{
  "model": "image classifier",
  "dataset": "Sentinel-2 satellite tiles (TerraMesh)",
  "train_examples": 72500,
  "image_size": 24,
  "crop_scale_min": 0.7,
  "horizontal_flip": true,
  "translate": 0.06,
  "color_jitter": 0.1,
  "cutout": 0.25,
  "targets": ["main land cover"],
  "num_classes": 9,
  "arch": "mlp",
  "layers": 8,
  "norm": "layernorm",
  "norm_position": "pre",
  "hidden_act": "gelu",
  "layer_scale_init": 0.01,
  "moe": "top_k",
  "num_experts": 8,
  "moe_every": 1,
  "expert_mlp_ratio": 0.5,
  "shared_expert": false,
  "width": 512,
  "experts_per_token": 2,
  "label_smoothing": 0.2,
  "loss": "cross_entropy",
  "optimizer": "soap",
  "beta2": 0.99,
  "learning_rate": 0.001,
  "beta1": 0.95,
  "shampoo_beta": 0.99,
  "eps": 1e-08,
  "precondition_frequency": 20,
  "max_precond_dim": 1024,
  "one_sided": false,
  "adamw_lr_other_params": 0.0012,
  "max_grad_norm": 0.5,
  "cautious_weight_decay": true,
  "max_steps": 24600,
  "batch_size": 128,
  "epochs": 43.4,
  "lr_schedule": "step",
  "warmup_steps": 4920,
  "weight_decay": 0.2,
  "adamw_weight_decay_other_params": 0
}
Rows from expert 3 of block 3, named by matrix and row number. Rows with one number belong to one neuron. Each number is 200 + 30 x the weight over its row's rms, rounded and kept within 0 to 999. All counts start at 0. After the name is the row's rms in percent of the matrix's.
# up: expert up (model.blocks.3.mlp.up, 8x256x512), inputs 412-511
# down: expert down (model.blocks.3.mlp.down, 8x512x256, transposed), outputs 412-511
up.92,094,244,204,204,185,213,179,191,253,235,201,198,191,165,222,158,232,221,108,200,228,211,193,221,187,232,196,175,251,228,189,215,239,178,176,227,210,179,186,166,198,176,224,176,206,175,207,168,136,219,189,198,148,183,153,231,185,222,222,185,236,169,190,214,244,263,212,201,225,199,175,153,209,262,230,205,229,148,166,195,208,206,218,252,173,180,208,225,209,194,212,191,204,202,198,163,212,187,207,183,194
down.92,102,235,216,186,223,183,259,195,192,231,181,214,198,135,187,178,212,198,245,142,247,179,251,175,256,206,217,182,173,217,207,212,188,196,165,248,229,159,220,204,196,169,262,158,227,209,189,189,146,211,203,240,221,212,244,124,201,185,183,163,194,210,195,162,188,268,251,210,209,190,179,196,205,173,206,164,265,193,209,245,195,270,195,217,207,220,253,184,181,187,214,242,166,214,188,220,249,187,205,173,231
up.93,092,202,193,217,156,178,163,224,203,253,226,232,197,227,249,164,236,176,199,235,249,224,209,174,238,223,191,214,261,202,151,181,226,169,228,219,170,244,189,226,254,198,172,215,193,187,225,203,196,226,171,185,197,217,199,208,213,224,212,224,184,204,207,229,190,267,185,217,216,214,202,228,188,214,200,157,152,249,243,234,197,226,193,187,152,127,151,258,250,198,218,189,132,178,191,218,219,186,174,210,211
down.93,100,258,189,198,217,201,215,211,216,207,245,191,197,236,243,194,187,208,168,115,184,184,216,178,196,190,204,170,237,180,202,219,205,235,200,245,121,191,211,228,173,172,157,217,139,253,151,233,226,254,192,146,193,209,217,206,235,178,177,192,149,181,159,178,173,166,207,205,217,169,187,252,157,227,202,157,269,125,175,220,197,204,213,201,181,231,178,193,201,227,149,191,151,201,201,211,220,196,209,197,236
up.94,094,201,195,121,185,226,177,171,151,233,188,205,215,194,194,190,157,199,221,188,173,191,193,176,174,224,178,189,203,215,185,223,210,185,237,200,253,190,198,194,224,204,211,134,220,218,146,166,218,203,203,230,234,225,237,207,184,165,225,152,185,210,171,193,179,199,158,188,202,185,202,172,201,197,155,215,214,176,190,198,215,246,216,233,208,229,227,162,188,215,191,234,175,123,179,162,210,238,178,159,150
down.94,087,271,230,225,246,163,157,234,257,193,205,193,224,163,206,200,237,193,216,199,175,184,257,168,184,205,220,223,208,161,207,218,223,202,192,231,201,179,206,197,224,160,224,202,179,153,214,151,191,186,162,179,248,166,278,251,239,171,194,229,221,223,193,203,232,226,160,188,221,194,220,262,216,169,201,211,193,270,213,124,245,186,210,239,210,133,218,209,183,185,200,183,213,229,178,197,144,203,187,212,189
up.95,096,253,163,192,165,156,252,221,197,184,177,159,224,213,173,156,212,176,135,146,198,204,196,183,170,238,213,114,213,217,135,163,228,215,246,207,194,199,167,295,179,172,204,190,221,176,193,199,202,192,244,208,208,230,231,222,209,281,184,225,242,198,242,161,202,211,147,173,215,249,287,207,178,273,246,210,180,203,211,250,211,231,238,143,228,200,250,240,159,184,174,214,205,205,198,185,231,171,142,226,248
down.95,102,161,188,177,204,195,261,135,204,214,210,242,188,199,202,223,189,234,209,173,249,222,229,228,212,170,237,217,176,185,233,223,237,178,188,191,165,166,176,205,255,227,206,235,200,188,215,232,194,191,212,203,174,217,172,226,151,235,163,222,222,178,250,206,202,192,261,210,243,201,204,194,189,181,156,178,181,147,178,196,178,122,166,197,229,188,166,271,157,271,213,227,149,179,176,212,285,176,212,208,172
up.96,085,253,166,221,225,184,191,189,169,226,194,194,184,211,211,144,178,191,213,202,130,253,204,140,160,184,225,261,162,185,218,185,204,212,179,178,221,198,183,251,204,225,165,203,154,232,204,187,166,195,194,217,203,182,202,203,176,238,211,205,281,178,201,168,220,185,219,231,218,261,215,183,219,210,276,225,207,229,197,199,164,105,209,175,231,171,152,224,151,204,190,263,192,206,199,207,152,214,195,224,169
down.96,081,237,201,251,195,194,141,191,224,196,247,175,195,179,151,205,170,230,192,170,206,229,184,164,233,185,211,247,234,204,204,245,235,230,185,170,202,190,195,180,244,193,145,219,160,177,183,171,192,230,175,172,204,169,201,177,245,156,233,207,185,208,169,157,231,243,178,169,245,207,212,182,187,208,177,191,277,199,232,134,183,320,248,197,187,228,173,149,236,212,219,195,235,194,208,180,213,252,229,185,243
up.97,094,233,187,215,205,169,159,186,203,252,211,226,189,248,265,187,183,179,182,218,127,210,163,202,235,254,194,253,220,223,218,203,169,216,150,213,204,196,186,185,271,186,205,215,221,190,200,176,169,212,244,191,240,227,147,175,224,258,191,210,314,168,189,212,213,210,192,165,213,185,163,229,158,228,220,239,182,205,179,154,200,158,230,198,152,177,224,214,237,279,165,214,230,210,205,207,183,214,188,220,236
down.97,093,247,171,170,194,145,184,221,230,194,166,156,188,231,130,162,182,198,183,221,213,194,237,252,183,186,217,191,177,219,210,189,208,202,219,194,177,205,219,231,181,210,216,162,241,183,207,204,229,160,259,177,188,191,220,236,200,184,207,168,155,210,187,256,201,210,215,180,223,157,269,244,185,164,169,219,247,171,179,222,135,193,150,267,210,188,233,230,207,193,181,200,160,170,244,217,223,213,140,188,182
up.98,087,192,229,144,188,140,198,223,239,208,152,184,185,227,109,199,204,236,176,160,281,148,190,211,221,264,224,130,190,199,172,233,245,146,196,214,190,236,177,178,190,212,219,233,154,221,195,163,223,201,181,165,230,253,216,176,188,165,208,231,153,185,267,218,213,147,197,172,196,230,173,160,198,153,248,117,239,141,186,194,170,172,161,208,212,181,235,199,216,193,202,201,206,185,199,190,210,221,183,168,203
down.98,093,135,235,230,237,215,192,160,215,229,180,203,181,160,231,159,244,208,174,174,204,188,218,293,173,182,204,210,159,205,199,185,206,199,198,183,191,232,226,185,135,204,154,200,126,230,231,238,199,229,232,240,194,194,158,209,186,221,254,265,265,204,166,158,190,234,169,187,225,207,235,218,176,219,136,175,198,260,210,171,231,180,187,221,183,193,225,205,175,226,206,198,233,224,229,181,185,200,207,218,204
up.99,090,219,185,151,244,224,182,153,183,181,189,115,191,197,204,144,248,194,265,210,201,196,187,186,207,260,199,229,160,204,164,236,258,212,189,164,183,224,218,185,143,199,156,154,186,216,191,222,180,198,228,192,235,214,238,218,236,153,201,199,282,171,155,178,202,188,204,220,200,228,208,243,222,173,280,237,170,159,192,209,186,208,211,201,212,184,214,145,164,186,219,239,186,205,187,197,230,223,218,202,252
down.99,103,243,189,171,167,212,205,195,198,144,187,213,177,185,168,169,205,164,173,195,191,181,181,149,211,157,198,220,225,232,173,216,238,191,201,185,162,224,230,194,195,237,176,149,172,199,213,216,199,176,203,212,226,251,225,179,237,209,147,182,193,181,199,157,166,183,170,162,197,211,152,191,227,244,142,222,178,184,238,186,112,212,225,181,185,190,203,113,228,222,178,230,211,193,233,179,191,192,210,179,243
up.100,118,267,216,236,194,202,205,173,210,166,196,206,163,200,241,193,148,206,173,181,192,197,257,194,164,201,170,204,209,211,183,185,226,161,203,211,189,197,149,213,227,251,238,198,170,211,200,192,198,189,231,167,248,182,204,214,209,178,211,218,157,179,164,229,215,143,228,152,234,166,206,183,198,181,229,214,234,170,188,234,201,208,232,194,210,185,233,182,189,206,225,240,139,187,167,179,218,195,186,178,170
down.100,110,242,212,203,212,189,201,225,210,162,186,244,197,207,224,179,150,190,232,207,129,205,200,235,153,266,212,181,165,211,227,199,214,172,221,158,198,237,149,162,206,184,213,231,208,143,195,179,209,187,193,219,208,247,244,211,215,232,208,148,171,209,160,180,184,214,232,200,248,195,214,135,256,244,155,215,162,196,188,133,245,237,190,229,255,196,230,237,189,231,175,226,178,231,192,213,212,193,238,229,153
up.101,097,217,205,183,195,205,191,176,198,158,169,229,207,176,221,200,164,214,195,190,179,188,223,227,217,232,201,199,106,207,227,172,219,202,234,236,218,219,197,181,202,206,208,180,200,192,194,213,219,148,178,136,195,177,202,176,208,162,185,232,182,202,196,196,172,218,203,202,217,176,178,200,185,194,279,186,290,210,238,244,198,185,198,202,261,198,184,205,262,183,241,171,213,230,218,169,249,199,215,191,92
down.101,109,214,193,212,211,224,202,230,212,177,204,189,217,213,207,168,172,195,199,206,183,171,169,183,199,232,201,245,192,264,141,157,232,186,197,206,244,232,244,196,243,182,213,183,183,202,188,178,175,279,241,191,205,264,214,142,232,226,218,184,164,213,203,166,211,205,148,254,182,197,168,254,152,193,137,251,162,184,192,249,223,227,183,173,167,155,191,206,138,180,202,216,177,180,170,225,179,170,186,186,191
up.102,082,174,180,189,213,187,210,182,220,211,194,185,190,162,252,183,234,220,176,219,128,267,254,157,180,196,205,244,207,177,198,244,211,186,137,225,196,201,240,267,143,183,236,194,214,192,209,200,213,271,136,188,200,190,188,201,154,164,167,215,161,204,204,198,200,177,270,162,196,199,219,218,139,174,199,175,168,190,186,116,215,166,173,241,189,255,200,203,260,232,191,175,131,161,210,225,190,219,192,195,200
down.102,092,172,209,219,222,205,193,217,186,149,185,201,195,167,210,221,218,159,238,170,227,165,204,196,173,168,174,191,192,230,240,189,182,227,181,218,136,171,239,247,150,179,199,246,180,163,213,192,189,239,175,273,260,191,205,156,244,232,200,249,162,178,236,139,198,205,262,167,266,228,187,230,245,228,180,230,195,164,256,199,238,212,223,241,214,200,201,209,201,178,178,206,179,215,221,187,166,216,184,221,178
up.103,123,195,207,205,200,160,201,178,164,160,215,211,213,203,182,185,212,221,194,198,158,198,171,156,186,221,245,147,198,199,218,203,220,187,230,238,218,202,258,199,198,201,193,200,192,211,158,218,191,234,252,215,174,224,186,221,156,230,196,209,210,203,149,210,174,128,242,211,221,225,214,222,158,202,187,162,182,247,217,224,197,227,146,169,162,275,214,219,200,199,199,173,210,195,195,211,203,207,225,163,195
down.103,106,201,187,207,210,208,207,223,230,173,188,213,205,243,201,205,236,151,228,152,199,210,206,277,217,135,205,215,207,133,168,191,189,213,134,227,212,145,265,225,163,187,200,205,231,220,182,222,172,137,254,200,199,221,192,201,205,200,178,228,126,216,161,222,246,201,106,208,237,198,183,186,167,198,249,200,177,234,171,165,225,171,168,224,203,169,229,159,269,206,197,160,189,196,204,218,219,233,205,236,163
up.104,106,235,173,133,185,177,268,179,272,229,149,171,219,194,168,202,242,234,220,195,218,151,211,195,232,203,265,209,197,169,171,205,238,226,166,226,229,205,203,221,138,169,182,189,227,251,219,200,248,230,171,178,161,202,192,175,149,181,200,216,147,191,190,237,244,177,210,230,120,189,196,195,189,199,230,240,202,183,162,175,181,194,176,208,245,233,207,228,187,190,205,174,202,200,233,195,210,189,185,211,214
down.104,097,164,186,211,230,198,224,206,228,216,206,239,220,265,218,247,218,227,206,182,142,193,176,205,178,197,155,174,165,227,216,225,215,165,198,157,131,226,186,225,205,227,168,162,191,201,196,191,179,243,144,197,193,254,152,204,218,180,215,116,204,223,217,196,212,208,249,202,179,205,186,175,212,208,157,155,244,203,176,119,196,201,244,184,220,191,214,217,221,208,194,233,213,211,233,244,232,236,191,170,216
up.105,113,212,203,240,237,208,252,235,200,200,160,193,193,204,227,214,174,170,188,180,189,194,129,225,250,115,185,233,261,208,198,226,231,232,122,193,220,206,185,287,107,204,182,205,196,171,212,212,210,228,232,216,174,219,149,227,177,220,194,204,152,199,202,202,211,155,213,184,191,200,194,236,153,206,290,165,240,168,171,246,201,181,187,230,173,158,283,196,185,234,165,271,183,191,171,165,181,185,191,189,226
down.105,110,159,217,208,210,137,205,226,180,148,161,225,238,232,174,262,186,164,216,192,260,196,185,207,198,211,192,199,222,180,181,193,220,215,196,180,204,118,189,179,130,209,207,267,169,176,174,180,147,160,215,162,203,219,215,211,212,225,227,148,196,229,191,168,226,153,195,183,213,184,120,151,189,171,224,234,177,187,202,207,208,222,241,179,203,201,312,231,165,224,188,269,215,208,223,190,206,189,202,219,195
up.106,123,207,187,207,157,156,199,195,229,208,202,162,198,194,154,173,210,192,195,207,193,201,112,201,208,166,181,180,230,205,157,231,200,203,94,196,195,191,282,222,145,208,218,168,191,238,180,166,249,201,188,225,160,183,208,151,189,207,164,164,231,176,250,247,213,209,214,157,193,193,164,194,285,165,184,209,177,229,237,226,229,216,225,159,198,188,208,106,214,185,184,226,199,212,165,210,160,202,169,204,204
down.106,109,193,226,158,206,214,170,166,171,205,205,204,234,221,237,156,216,205,217,180,126,154,259,178,152,194,230,241,206,207,260,189,206,229,196,184,193,184,282,236,273,173,211,193,193,194,211,175,176,205,202,183,186,187,261,201,175,242,204,184,199,193,198,172,232,167,222,170,182,230,204,232,173,197,227,129,207,196,251,175,218,162,215,195,189,192,194,227,131,211,169,189,183,205,215,192,153,196,157,180,186
up.107,110,225,182,193,196,224,190,194,180,145,190,209,171,250,230,189,198,217,261,191,212,190,226,209,191,243,190,202,219,210,215,234,196,255,205,215,236,191,166,148,198,216,207,178,173,201,188,196,239,198,248,245,173,214,223,209,216,185,227,223,136,207,197,237,226,157,156,222,269,164,200,251,225,199,180,227,256,184,207,178,191,222,201,217,271,161,202,208,200,138,189,173,201,264,215,199,188,207,207,222,172
down.107,104,177,239,207,192,204,233,201,250,168,202,225,158,192,196,196,232,152,178,149,146,201,173,214,159,163,219,233,222,219,176,198,206,227,154,185,169,222,200,205,221,200,158,196,224,188,179,219,178,198,199,203,210,202,203,184,192,158,201,218,177,208,164,235,199,206,233,183,233,212,192,189,211,153,223,239,223,137,232,151,187,146,140,207,245,261,163,216,208,223,168,204,208,210,223,191,224,199,216,229,180
up.108,091,186,182,179,198,229,205,174,216,194,220,228,219,220,269,192,203,189,150,221,220,192,221,228,211,222,205,224,166,218,204,248,169,212,218,187,191,160,213,165,173,208,240,230,190,168,221,217,204,191,205,209,186,240,197,200,179,216,233,179,165,178,217,182,172,151,118,213,217,177,217,175,177,246,227,246,209,202,209,226,191,206,229,188,190,142,271,124,238,168,169,230,218,183,232,190,255,189,230,193,210
down.108,099,264,194,215,197,224,224,183,201,202,147,170,226,200,149,186,218,184,151,226,195,206,194,234,162,222,201,197,234,233,176,149,152,195,233,238,176,198,180,206,219,186,158,164,190,145,221,205,188,138,212,212,253,163,164,171,209,171,231,202,158,166,178,205,230,103,270,179,176,229,255,217,251,231,237,163,226,199,199,247,208,190,251,207,244,211,228,177,229,175,215,208,216,215,185,214,207,229,166,197,220
up.109,086,218,231,215,231,200,199,246,115,252,181,233,195,211,200,213,208,147,162,250,216,184,213,225,202,237,204,124,222,209,174,249,226,183,235,210,215,152,187,198,197,156,276,241,198,181,186,236,169,211,182,211,229,157,180,212,204,193,183,198,166,244,196,214,167,180,205,214,179,213,209,207,225,219,200,144,215,158,219,192,162,211,177,223,202,211,222,180,232,224,196,161,193,221,226,199,179,178,221,197,221
down.109,105,210,176,202,231,179,157,209,196,186,224,187,154,150,217,217,178,206,216,217,218,200,205,211,204,200,225,156,224,205,198,123,214,231,217,175,185,236,167,179,300,172,132,172,172,182,171,202,195,211,185,156,167,130,234,191,219,200,173,223,176,220,204,194,226,286,201,238,165,195,191,224,211,205,153,219,172,165,195,173,224,202,179,169,193,291,141,217,166,209,220,173,240,193,174,212,185,217,256,225,211
up.110,097,224,191,255,135,192,160,214,222,177,176,247,204,192,297,178,199,190,206,228,161,194,236,212,190,185,202,209,215,214,149,214,171,223,239,175,232,200,148,162,194,124,190,135,207,195,181,230,214,159,211,214,205,191,199,199,216,249,208,242,179,226,157,210,154,189,219,177,197,135,221,209,247,295,230,215,192,211,208,174,246,205,204,178,194,154,251,266,208,176,191,239,188,184,200,160,192,204,208,196,211
down.110,098,175,220,207,162,181,259,227,201,229,225,173,170,186,199,211,216,145,208,168,206,188,254,190,155,192,172,183,159,231,229,252,238,220,150,266,211,228,176,190,251,243,200,166,216,178,219,205,183,163,209,201,189,128,202,202,241,237,222,197,230,206,186,222,232,311,219,133,217,177,171,184,166,206,200,236,250,194,218,206,177,194,186,271,247,198,183,243,203,228,212,219,215,205,192,239,164,180,197,166,163
up.111,077,208,201,230,213,250,206,195,159,191,237,174,195,158,261,188,188,207,196,228,114,208,145,162,234,190,182,245,161,180,162,203,232,251,190,201,244,186,189,274,173,200,165,204,159,213,250,201,207,237,164,229,249,225,205,174,207,176,172,223,262,186,218,228,159,199,249,210,171,263,209,238,201,168,161,227,183,218,198,192,209,245,240,172,240,268,157,222,209,198,175,177,196,199,159,172,177,243,196,217,239
down.111,085,204,184,215,171,199,236,235,179,221,240,202,184,263,164,177,207,147,168,199,184,215,191,158,225,198,173,206,227,217,167,219,185,190,219,156,200,235,223,187,201,204,200,217,159,245,202,199,190,227,208,221,202,166,158,179,221,210,178,243,179,187,228,146,176,185,218,182,233,208,201,210,167,221,230,126,188,195,234,204,145,198,235,226,180,155,250,201,258,198,182,161,213,242,201,176,175,185,204,227,201
up.112,092,167,227,178,219,220,228,193,187,231,167,213,181,210,221,215,180,221,172,253,216,197,192,179,234,164,177,167,196,228,202,228,214,218,219,212,165,195,197,219,195,173,202,179,164,213,189,190,143,179,193,193,180,227,212,218,209,166,197,186,195,146,189,192,209,185,271,198,221,206,176,185,224,191,240,162,208,236,191,212,168,188,242,186,170,207,197,181,173,223,241,212,224,198,224,159,158,200,238,185,181
down.112,083,196,235,156,189,155,259,235,192,205,185,166,212,198,258,198,182,224,187,228,143,197,256,230,202,200,231,179,208,228,228,176,211,203,159,148,188,232,226,181,194,180,254,191,207,198,227,230,179,226,170,232,196,176,209,162,181,202,204,220,240,199,172,238,182,200,181,183,238,253,196,206,183,244,180,215,137,201,144,209,247,234,210,190,197,198,187,157,249,212,240,198,143,201,175,240,224,199,230,220,167
up.113,086,211,171,224,203,160,214,255,236,191,184,177,216,185,234,215,171,210,215,188,228,191,168,232,154,246,235,189,284,209,272,205,181,190,232,231,222,183,166,267,202,248,158,194,199,177,212,248,186,207,217,260,234,179,222,194,224,181,168,145,226,243,227,182,194,199,157,161,205,154,267,211,244,152,149,210,161,236,202,266,201,250,220,222,270,220,168,195,190,241,171,229,200,200,212,186,215,216,188,204,144
down.113,101,145,245,211,149,197,223,203,216,180,196,236,209,232,203,218,210,228,189,178,214,258,246,199,202,177,143,184,189,226,217,179,195,209,234,261,241,220,210,173,168,217,212,252,240,198,167,190,189,186,174,224,197,214,176,188,176,265,217,198,212,248,198,194,206,259,217,162,165,168,212,204,162,174,203,155,185,208,178,219,202,180,141,162,193,173,182,234,185,215,216,176,163,203,176,240,190,221,191,194,189
up.114,112,178,162,243,162,141,213,229,190,132,165,212,179,250,223,114,184,236,188,196,209,211,219,158,201,173,218,203,249,217,251,224,205,186,207,194,233,220,176,216,187,206,193,231,191,183,226,192,191,240,165,204,212,244,184,221,253,224,176,204,262,205,183,195,150,207,206,165,235,183,228,168,184,181,184,243,291,179,218,229,201,221,182,224,183,175,153,214,182,223,184,188,176,179,204,171,229,247,238,205,169
down.114,105,228,217,174,230,178,207,191,220,246,203,186,223,250,211,209,235,232,162,217,212,238,200,223,163,193,185,190,181,197,104,208,206,192,215,137,136,174,191,254,230,176,183,151,196,182,164,222,212,159,189,206,199,204,167,219,167,190,206,209,237,226,195,286,219,202,229,219,243,193,118,230,187,153,211,182,213,179,184,178,184,163,220,217,256,229,187,173,202,207,240,202,208,228,209,220,256,228,204,261,187
up.115,087,182,165,225,231,153,167,178,206,246,194,188,193,196,177,177,201,202,197,245,220,169,148,216,229,182,185,224,118,192,257,181,231,175,169,223,171,224,208,207,187,148,173,179,200,193,178,189,212,250,205,207,176,172,218,172,235,219,186,189,253,173,178,186,182,202,238,222,238,235,196,214,148,252,219,190,255,232,123,178,197,274,232,247,175,174,182,199,185,207,214,139,183,196,216,207,211,191,197,190,205
down.115,097,240,238,199,168,135,223,190,175,232,238,243,215,182,269,264,177,247,179,189,215,180,131,202,229,211,190,177,195,211,183,247,228,210,208,190,197,214,183,222,145,215,173,237,187,162,197,192,215,202,146,242,200,231,238,195,188,173,266,218,201,210,168,228,208,133,185,190,222,200,193,167,203,218,225,198,193,252,185,230,262,198,172,193,136,189,263,193,196,228,182,200,166,184,185,194,151,179,210,184,191
up.116,103,186,221,194,275,216,184,209,193,125,191,207,156,185,177,150,230,211,194,193,140,212,211,195,182,219,133,125,217,206,191,127,228,239,241,182,199,206,283,185,186,235,201,194,227,176,199,191,198,186,122,123,196,168,242,252,216,192,225,202,257,194,202,217,210,191,272,236,173,259,223,204,213,182,201,171,204,136,146,235,218,226,189,247,215,253,171,195,219,223,193,143,205,201,225,192,249,199,203,202,232
down.116,101,185,210,201,186,239,231,187,228,223,201,125,199,166,154,220,133,212,176,207,138,187,105,241,210,234,192,166,159,201,163,135,185,178,186,218,197,178,172,207,168,217,176,196,206,169,196,193,243,171,195,240,183,156,200,187,162,169,206,161,205,198,226,173,203,221,189,226,149,193,179,181,298,131,212,266,157,172,203,261,200,193,188,199,213,179,258,210,177,127,238,223,206,206,197,153,243,174,212,224,154
up.117,099,189,236,224,172,255,242,233,204,167,170,211,177,187,148,217,180,192,171,222,232,211,218,248,187,246,151,259,203,205,164,171,168,196,229,205,228,218,185,156,172,256,150,171,192,197,177,195,207,150,204,154,181,237,210,202,161,170,221,222,177,253,198,232,183,191,251,213,182,188,145,201,228,207,176,172,212,187,231,183,219,202,220,170,177,181,241,124,197,205,252,219,192,187,174,179,193,180,177,175,236
down.117,105,250,166,246,231,195,190,197,236,204,205,209,182,182,215,196,207,210,162,202,200,182,200,216,213,258,203,265,159,160,193,187,187,209,212,138,240,217,174,190,166,166,252,192,215,202,212,211,212,167,241,267,241,162,209,182,171,196,162,212,262,202,216,146,225,167,208,184,200,189,228,226,202,225,174,204,167,186,245,215,146,214,198,155,238,224,247,176,183,124,184,161,199,175,175,204,233,179,162,243,213
up.118,091,206,287,201,184,250,183,215,221,148,198,172,188,185,187,191,203,204,194,188,174,215,234,230,253,260,176,239,261,194,182,200,214,208,252,187,235,218,211,221,284,198,239,213,206,214,242,237,232,224,184,181,194,176,188,183,190,183,175,214,123,200,233,272,223,192,248,199,193,235,235,211,214,163,206,140,193,235,194,192,187,157,136,174,236,231,184,192,169,199,242,204,155,207,183,179,215,167,178,199,208
down.118,097,175,263,298,191,157,214,192,216,173,165,195,215,227,206,168,192,161,235,234,225,210,185,158,173,238,162,193,196,223,179,215,188,240,242,188,167,184,187,208,198,193,137,228,202,181,171,226,195,228,251,211,211,216,192,223,243,186,163,218,170,212,193,136,228,253,212,195,172,193,214,168,185,161,237,229,169,195,197,195,207,234,144,200,212,171,168,197,209,162,252,192,191,206,213,177,196,208,216,169,207
up.119,126,258,125,245,225,181,195,167,229,166,241,247,222,213,175,196,175,215,195,260,196,219,192,240,201,254,185,201,206,214,184,168,215,214,191,251,185,211,236,245,233,193,258,179,209,226,215,267,213,155,181,148,203,227,201,177,197,159,194,247,147,155,225,203,260,259,218,213,197,164,128,216,206,218,201,159,190,160,223,231,178,174,183,195,149,200,227,178,177,198,225,148,226,234,210,215,171,168,239,211,256
down.119,119,135,213,229,207,193,139,172,195,226,220,191,185,191,238,254,202,188,228,130,212,210,209,188,183,118,214,214,244,204,152,188,179,212,180,211,186,219,166,189,195,198,180,229,189,166,253,180,143,234,220,218,204,227,175,203,236,221,226,197,157,253,205,180,205,160,230,230,158,243,216,205,173,181,237,214,149,244,234,171,178,203,164,232,216,221,226,250,214,210,199,142,193,207,215,197,152,193,238,222,235
up.120,091,225,144,252,204,186,170,183,166,199,204,160,223,239,172,261,212,193,151,228,230,205,202,176,173,175,183,224,236,199,181,176,187,243,218,228,219,230,157,197,154,214,197,222,235,181,216,190,197,184,191,216,193,193,177,225,208,211,173,151,216,238,156,160,213,167,271,183,174,195,145,181,219,205,210,208,152,193,243,188,174,215,211,178,159,254,212,201,293,204,148,173,214,205,177,188,180,203,190,176,192
down.120,090,197,211,210,226,230,234,239,194,171,162,231,231,198,205,181,223,198,183,211,213,217,155,180,160,209,178,188,189,172,179,160,182,197,228,235,203,165,221,231,315,201,210,209,212,200,210,202,167,216,247,198,156,192,151,223,174,163,180,276,239,202,152,209,236,234,174,194,126,249,220,176,208,221,152,211,226,196,219,204,235,196,203,168,204,214,200,201,203,182,202,173,248,196,209,204,155,175,202,167,188
up.121,091,163,167,193,190,222,201,248,178,161,198,214,238,210,217,220,208,171,192,162,239,173,182,213,228,218,213,205,199,218,187,216,206,237,220,168,198,224,205,173,174,206,217,158,203,227,165,210,218,194,213,183,240,189,167,205,183,232,202,244,181,231,193,199,182,149,144,184,257,175,212,211,234,239,198,174,163,172,218,148,187,132,234,177,257,195,163,220,206,236,207,197,155,200,206,236,199,221,201,263,199
down.121,091,121,176,143,194,191,189,135,204,197,246,185,217,186,192,194,199,191,221,173,251,194,181,201,238,156,204,178,245,185,178,162,198,222,194,192,169,181,147,210,160,242,142,243,183,187,207,184,187,200,214,202,186,144,208,226,194,121,203,185,162,196,169,193,222,214,210,215,233,207,177,197,216,146,248,98,224,204,193,140,213,184,239,203,229,188,163,138,216,234,255,197,204,196,165,213,177,204,184,190,180
up.122,088,225,184,213,157,220,223,238,159,193,219,215,211,177,229,243,186,206,212,274,244,201,269,172,215,194,197,204,151,183,248,185,184,201,180,236,220,195,231,199,223,250,196,185,207,215,216,238,258,173,153,163,202,201,207,228,184,166,165,206,267,200,138,213,204,204,215,167,180,186,227,167,218,175,235,231,203,192,267,139,166,179,195,209,161,138,252,231,191,192,240,230,220,197,180,212,148,165,222,180,205
down.122,092,230,188,200,175,226,206,238,192,186,194,181,215,226,161,202,214,162,175,254,199,187,168,190,196,169,203,232,195,193,207,146,170,200,249,188,225,226,185,170,241,233,165,179,215,184,204,224,171,213,133,234,158,204,225,189,208,199,183,189,297,204,185,137,135,168,174,178,211,206,203,209,209,211,150,229,219,183,205,212,198,183,161,240,218,251,186,224,183,211,203,205,200,161,185,164,127,198,205,177,248
up.123,120,214,208,211,216,199,174,236,241,221,246,212,185,213,222,247,201,205,205,205,195,199,260,182,216,239,181,132,190,210,247,200,206,192,220,242,260,233,198,251,256,190,150,231,185,238,194,233,219,187,221,205,196,173,170,212,265,206,210,217,198,189,200,193,235,220,188,209,238,243,228,206,257,258,233,218,177,179,181,169,166,196,202,237,195,209,174,195,210,238,156,182,186,248,230,168,237,224,213,225,182
down.123,108,189,205,207,211,252,187,168,216,209,173,241,220,273,248,195,213,308,140,178,208,202,234,202,202,166,202,149,199,219,215,226,187,206,199,227,218,152,180,182,267,217,263,231,234,199,269,204,194,216,217,179,215,220,199,249,164,207,194,168,195,206,186,244,149,133,160,233,166,196,258,207,232,211,229,207,155,143,199,142,173,194,196,192,200,226,225,156,170,157,167,291,256,213,164,226,158,149,198,228,191
up.124,117,150,241,266,194,189,185,171,181,200,240,190,198,236,218,211,226,216,242,200,174,216,258,190,207,238,102,155,252,178,183,211,213,171,204,149,126,214,172,182,140,176,205,185,209,191,211,218,170,185,186,234,164,173,207,214,203,155,186,195,214,173,119,169,225,187,129,268,228,180,191,164,208,292,199,243,159,177,283,205,160,184,212,178,234,223,207,258,218,208,223,144,181,184,226,236,265,247,207,209,235
down.124,104,227,159,198,236,213,189,195,191,136,157,237,221,173,242,173,214,190,231,255,154,196,157,167,179,179,208,142,165,211,219,172,193,215,197,200,201,211,208,264,159,222,222,207,201,190,221,193,227,240,203,123,206,246,196,218,218,191,170,215,166,191,155,224,162,256,237,218,198,219,239,235,217,191,204,207,213,208,189,161,225,190,203,188,193,207,181,188,199,240,161,201,246,228,211,167,266,171,195,255,182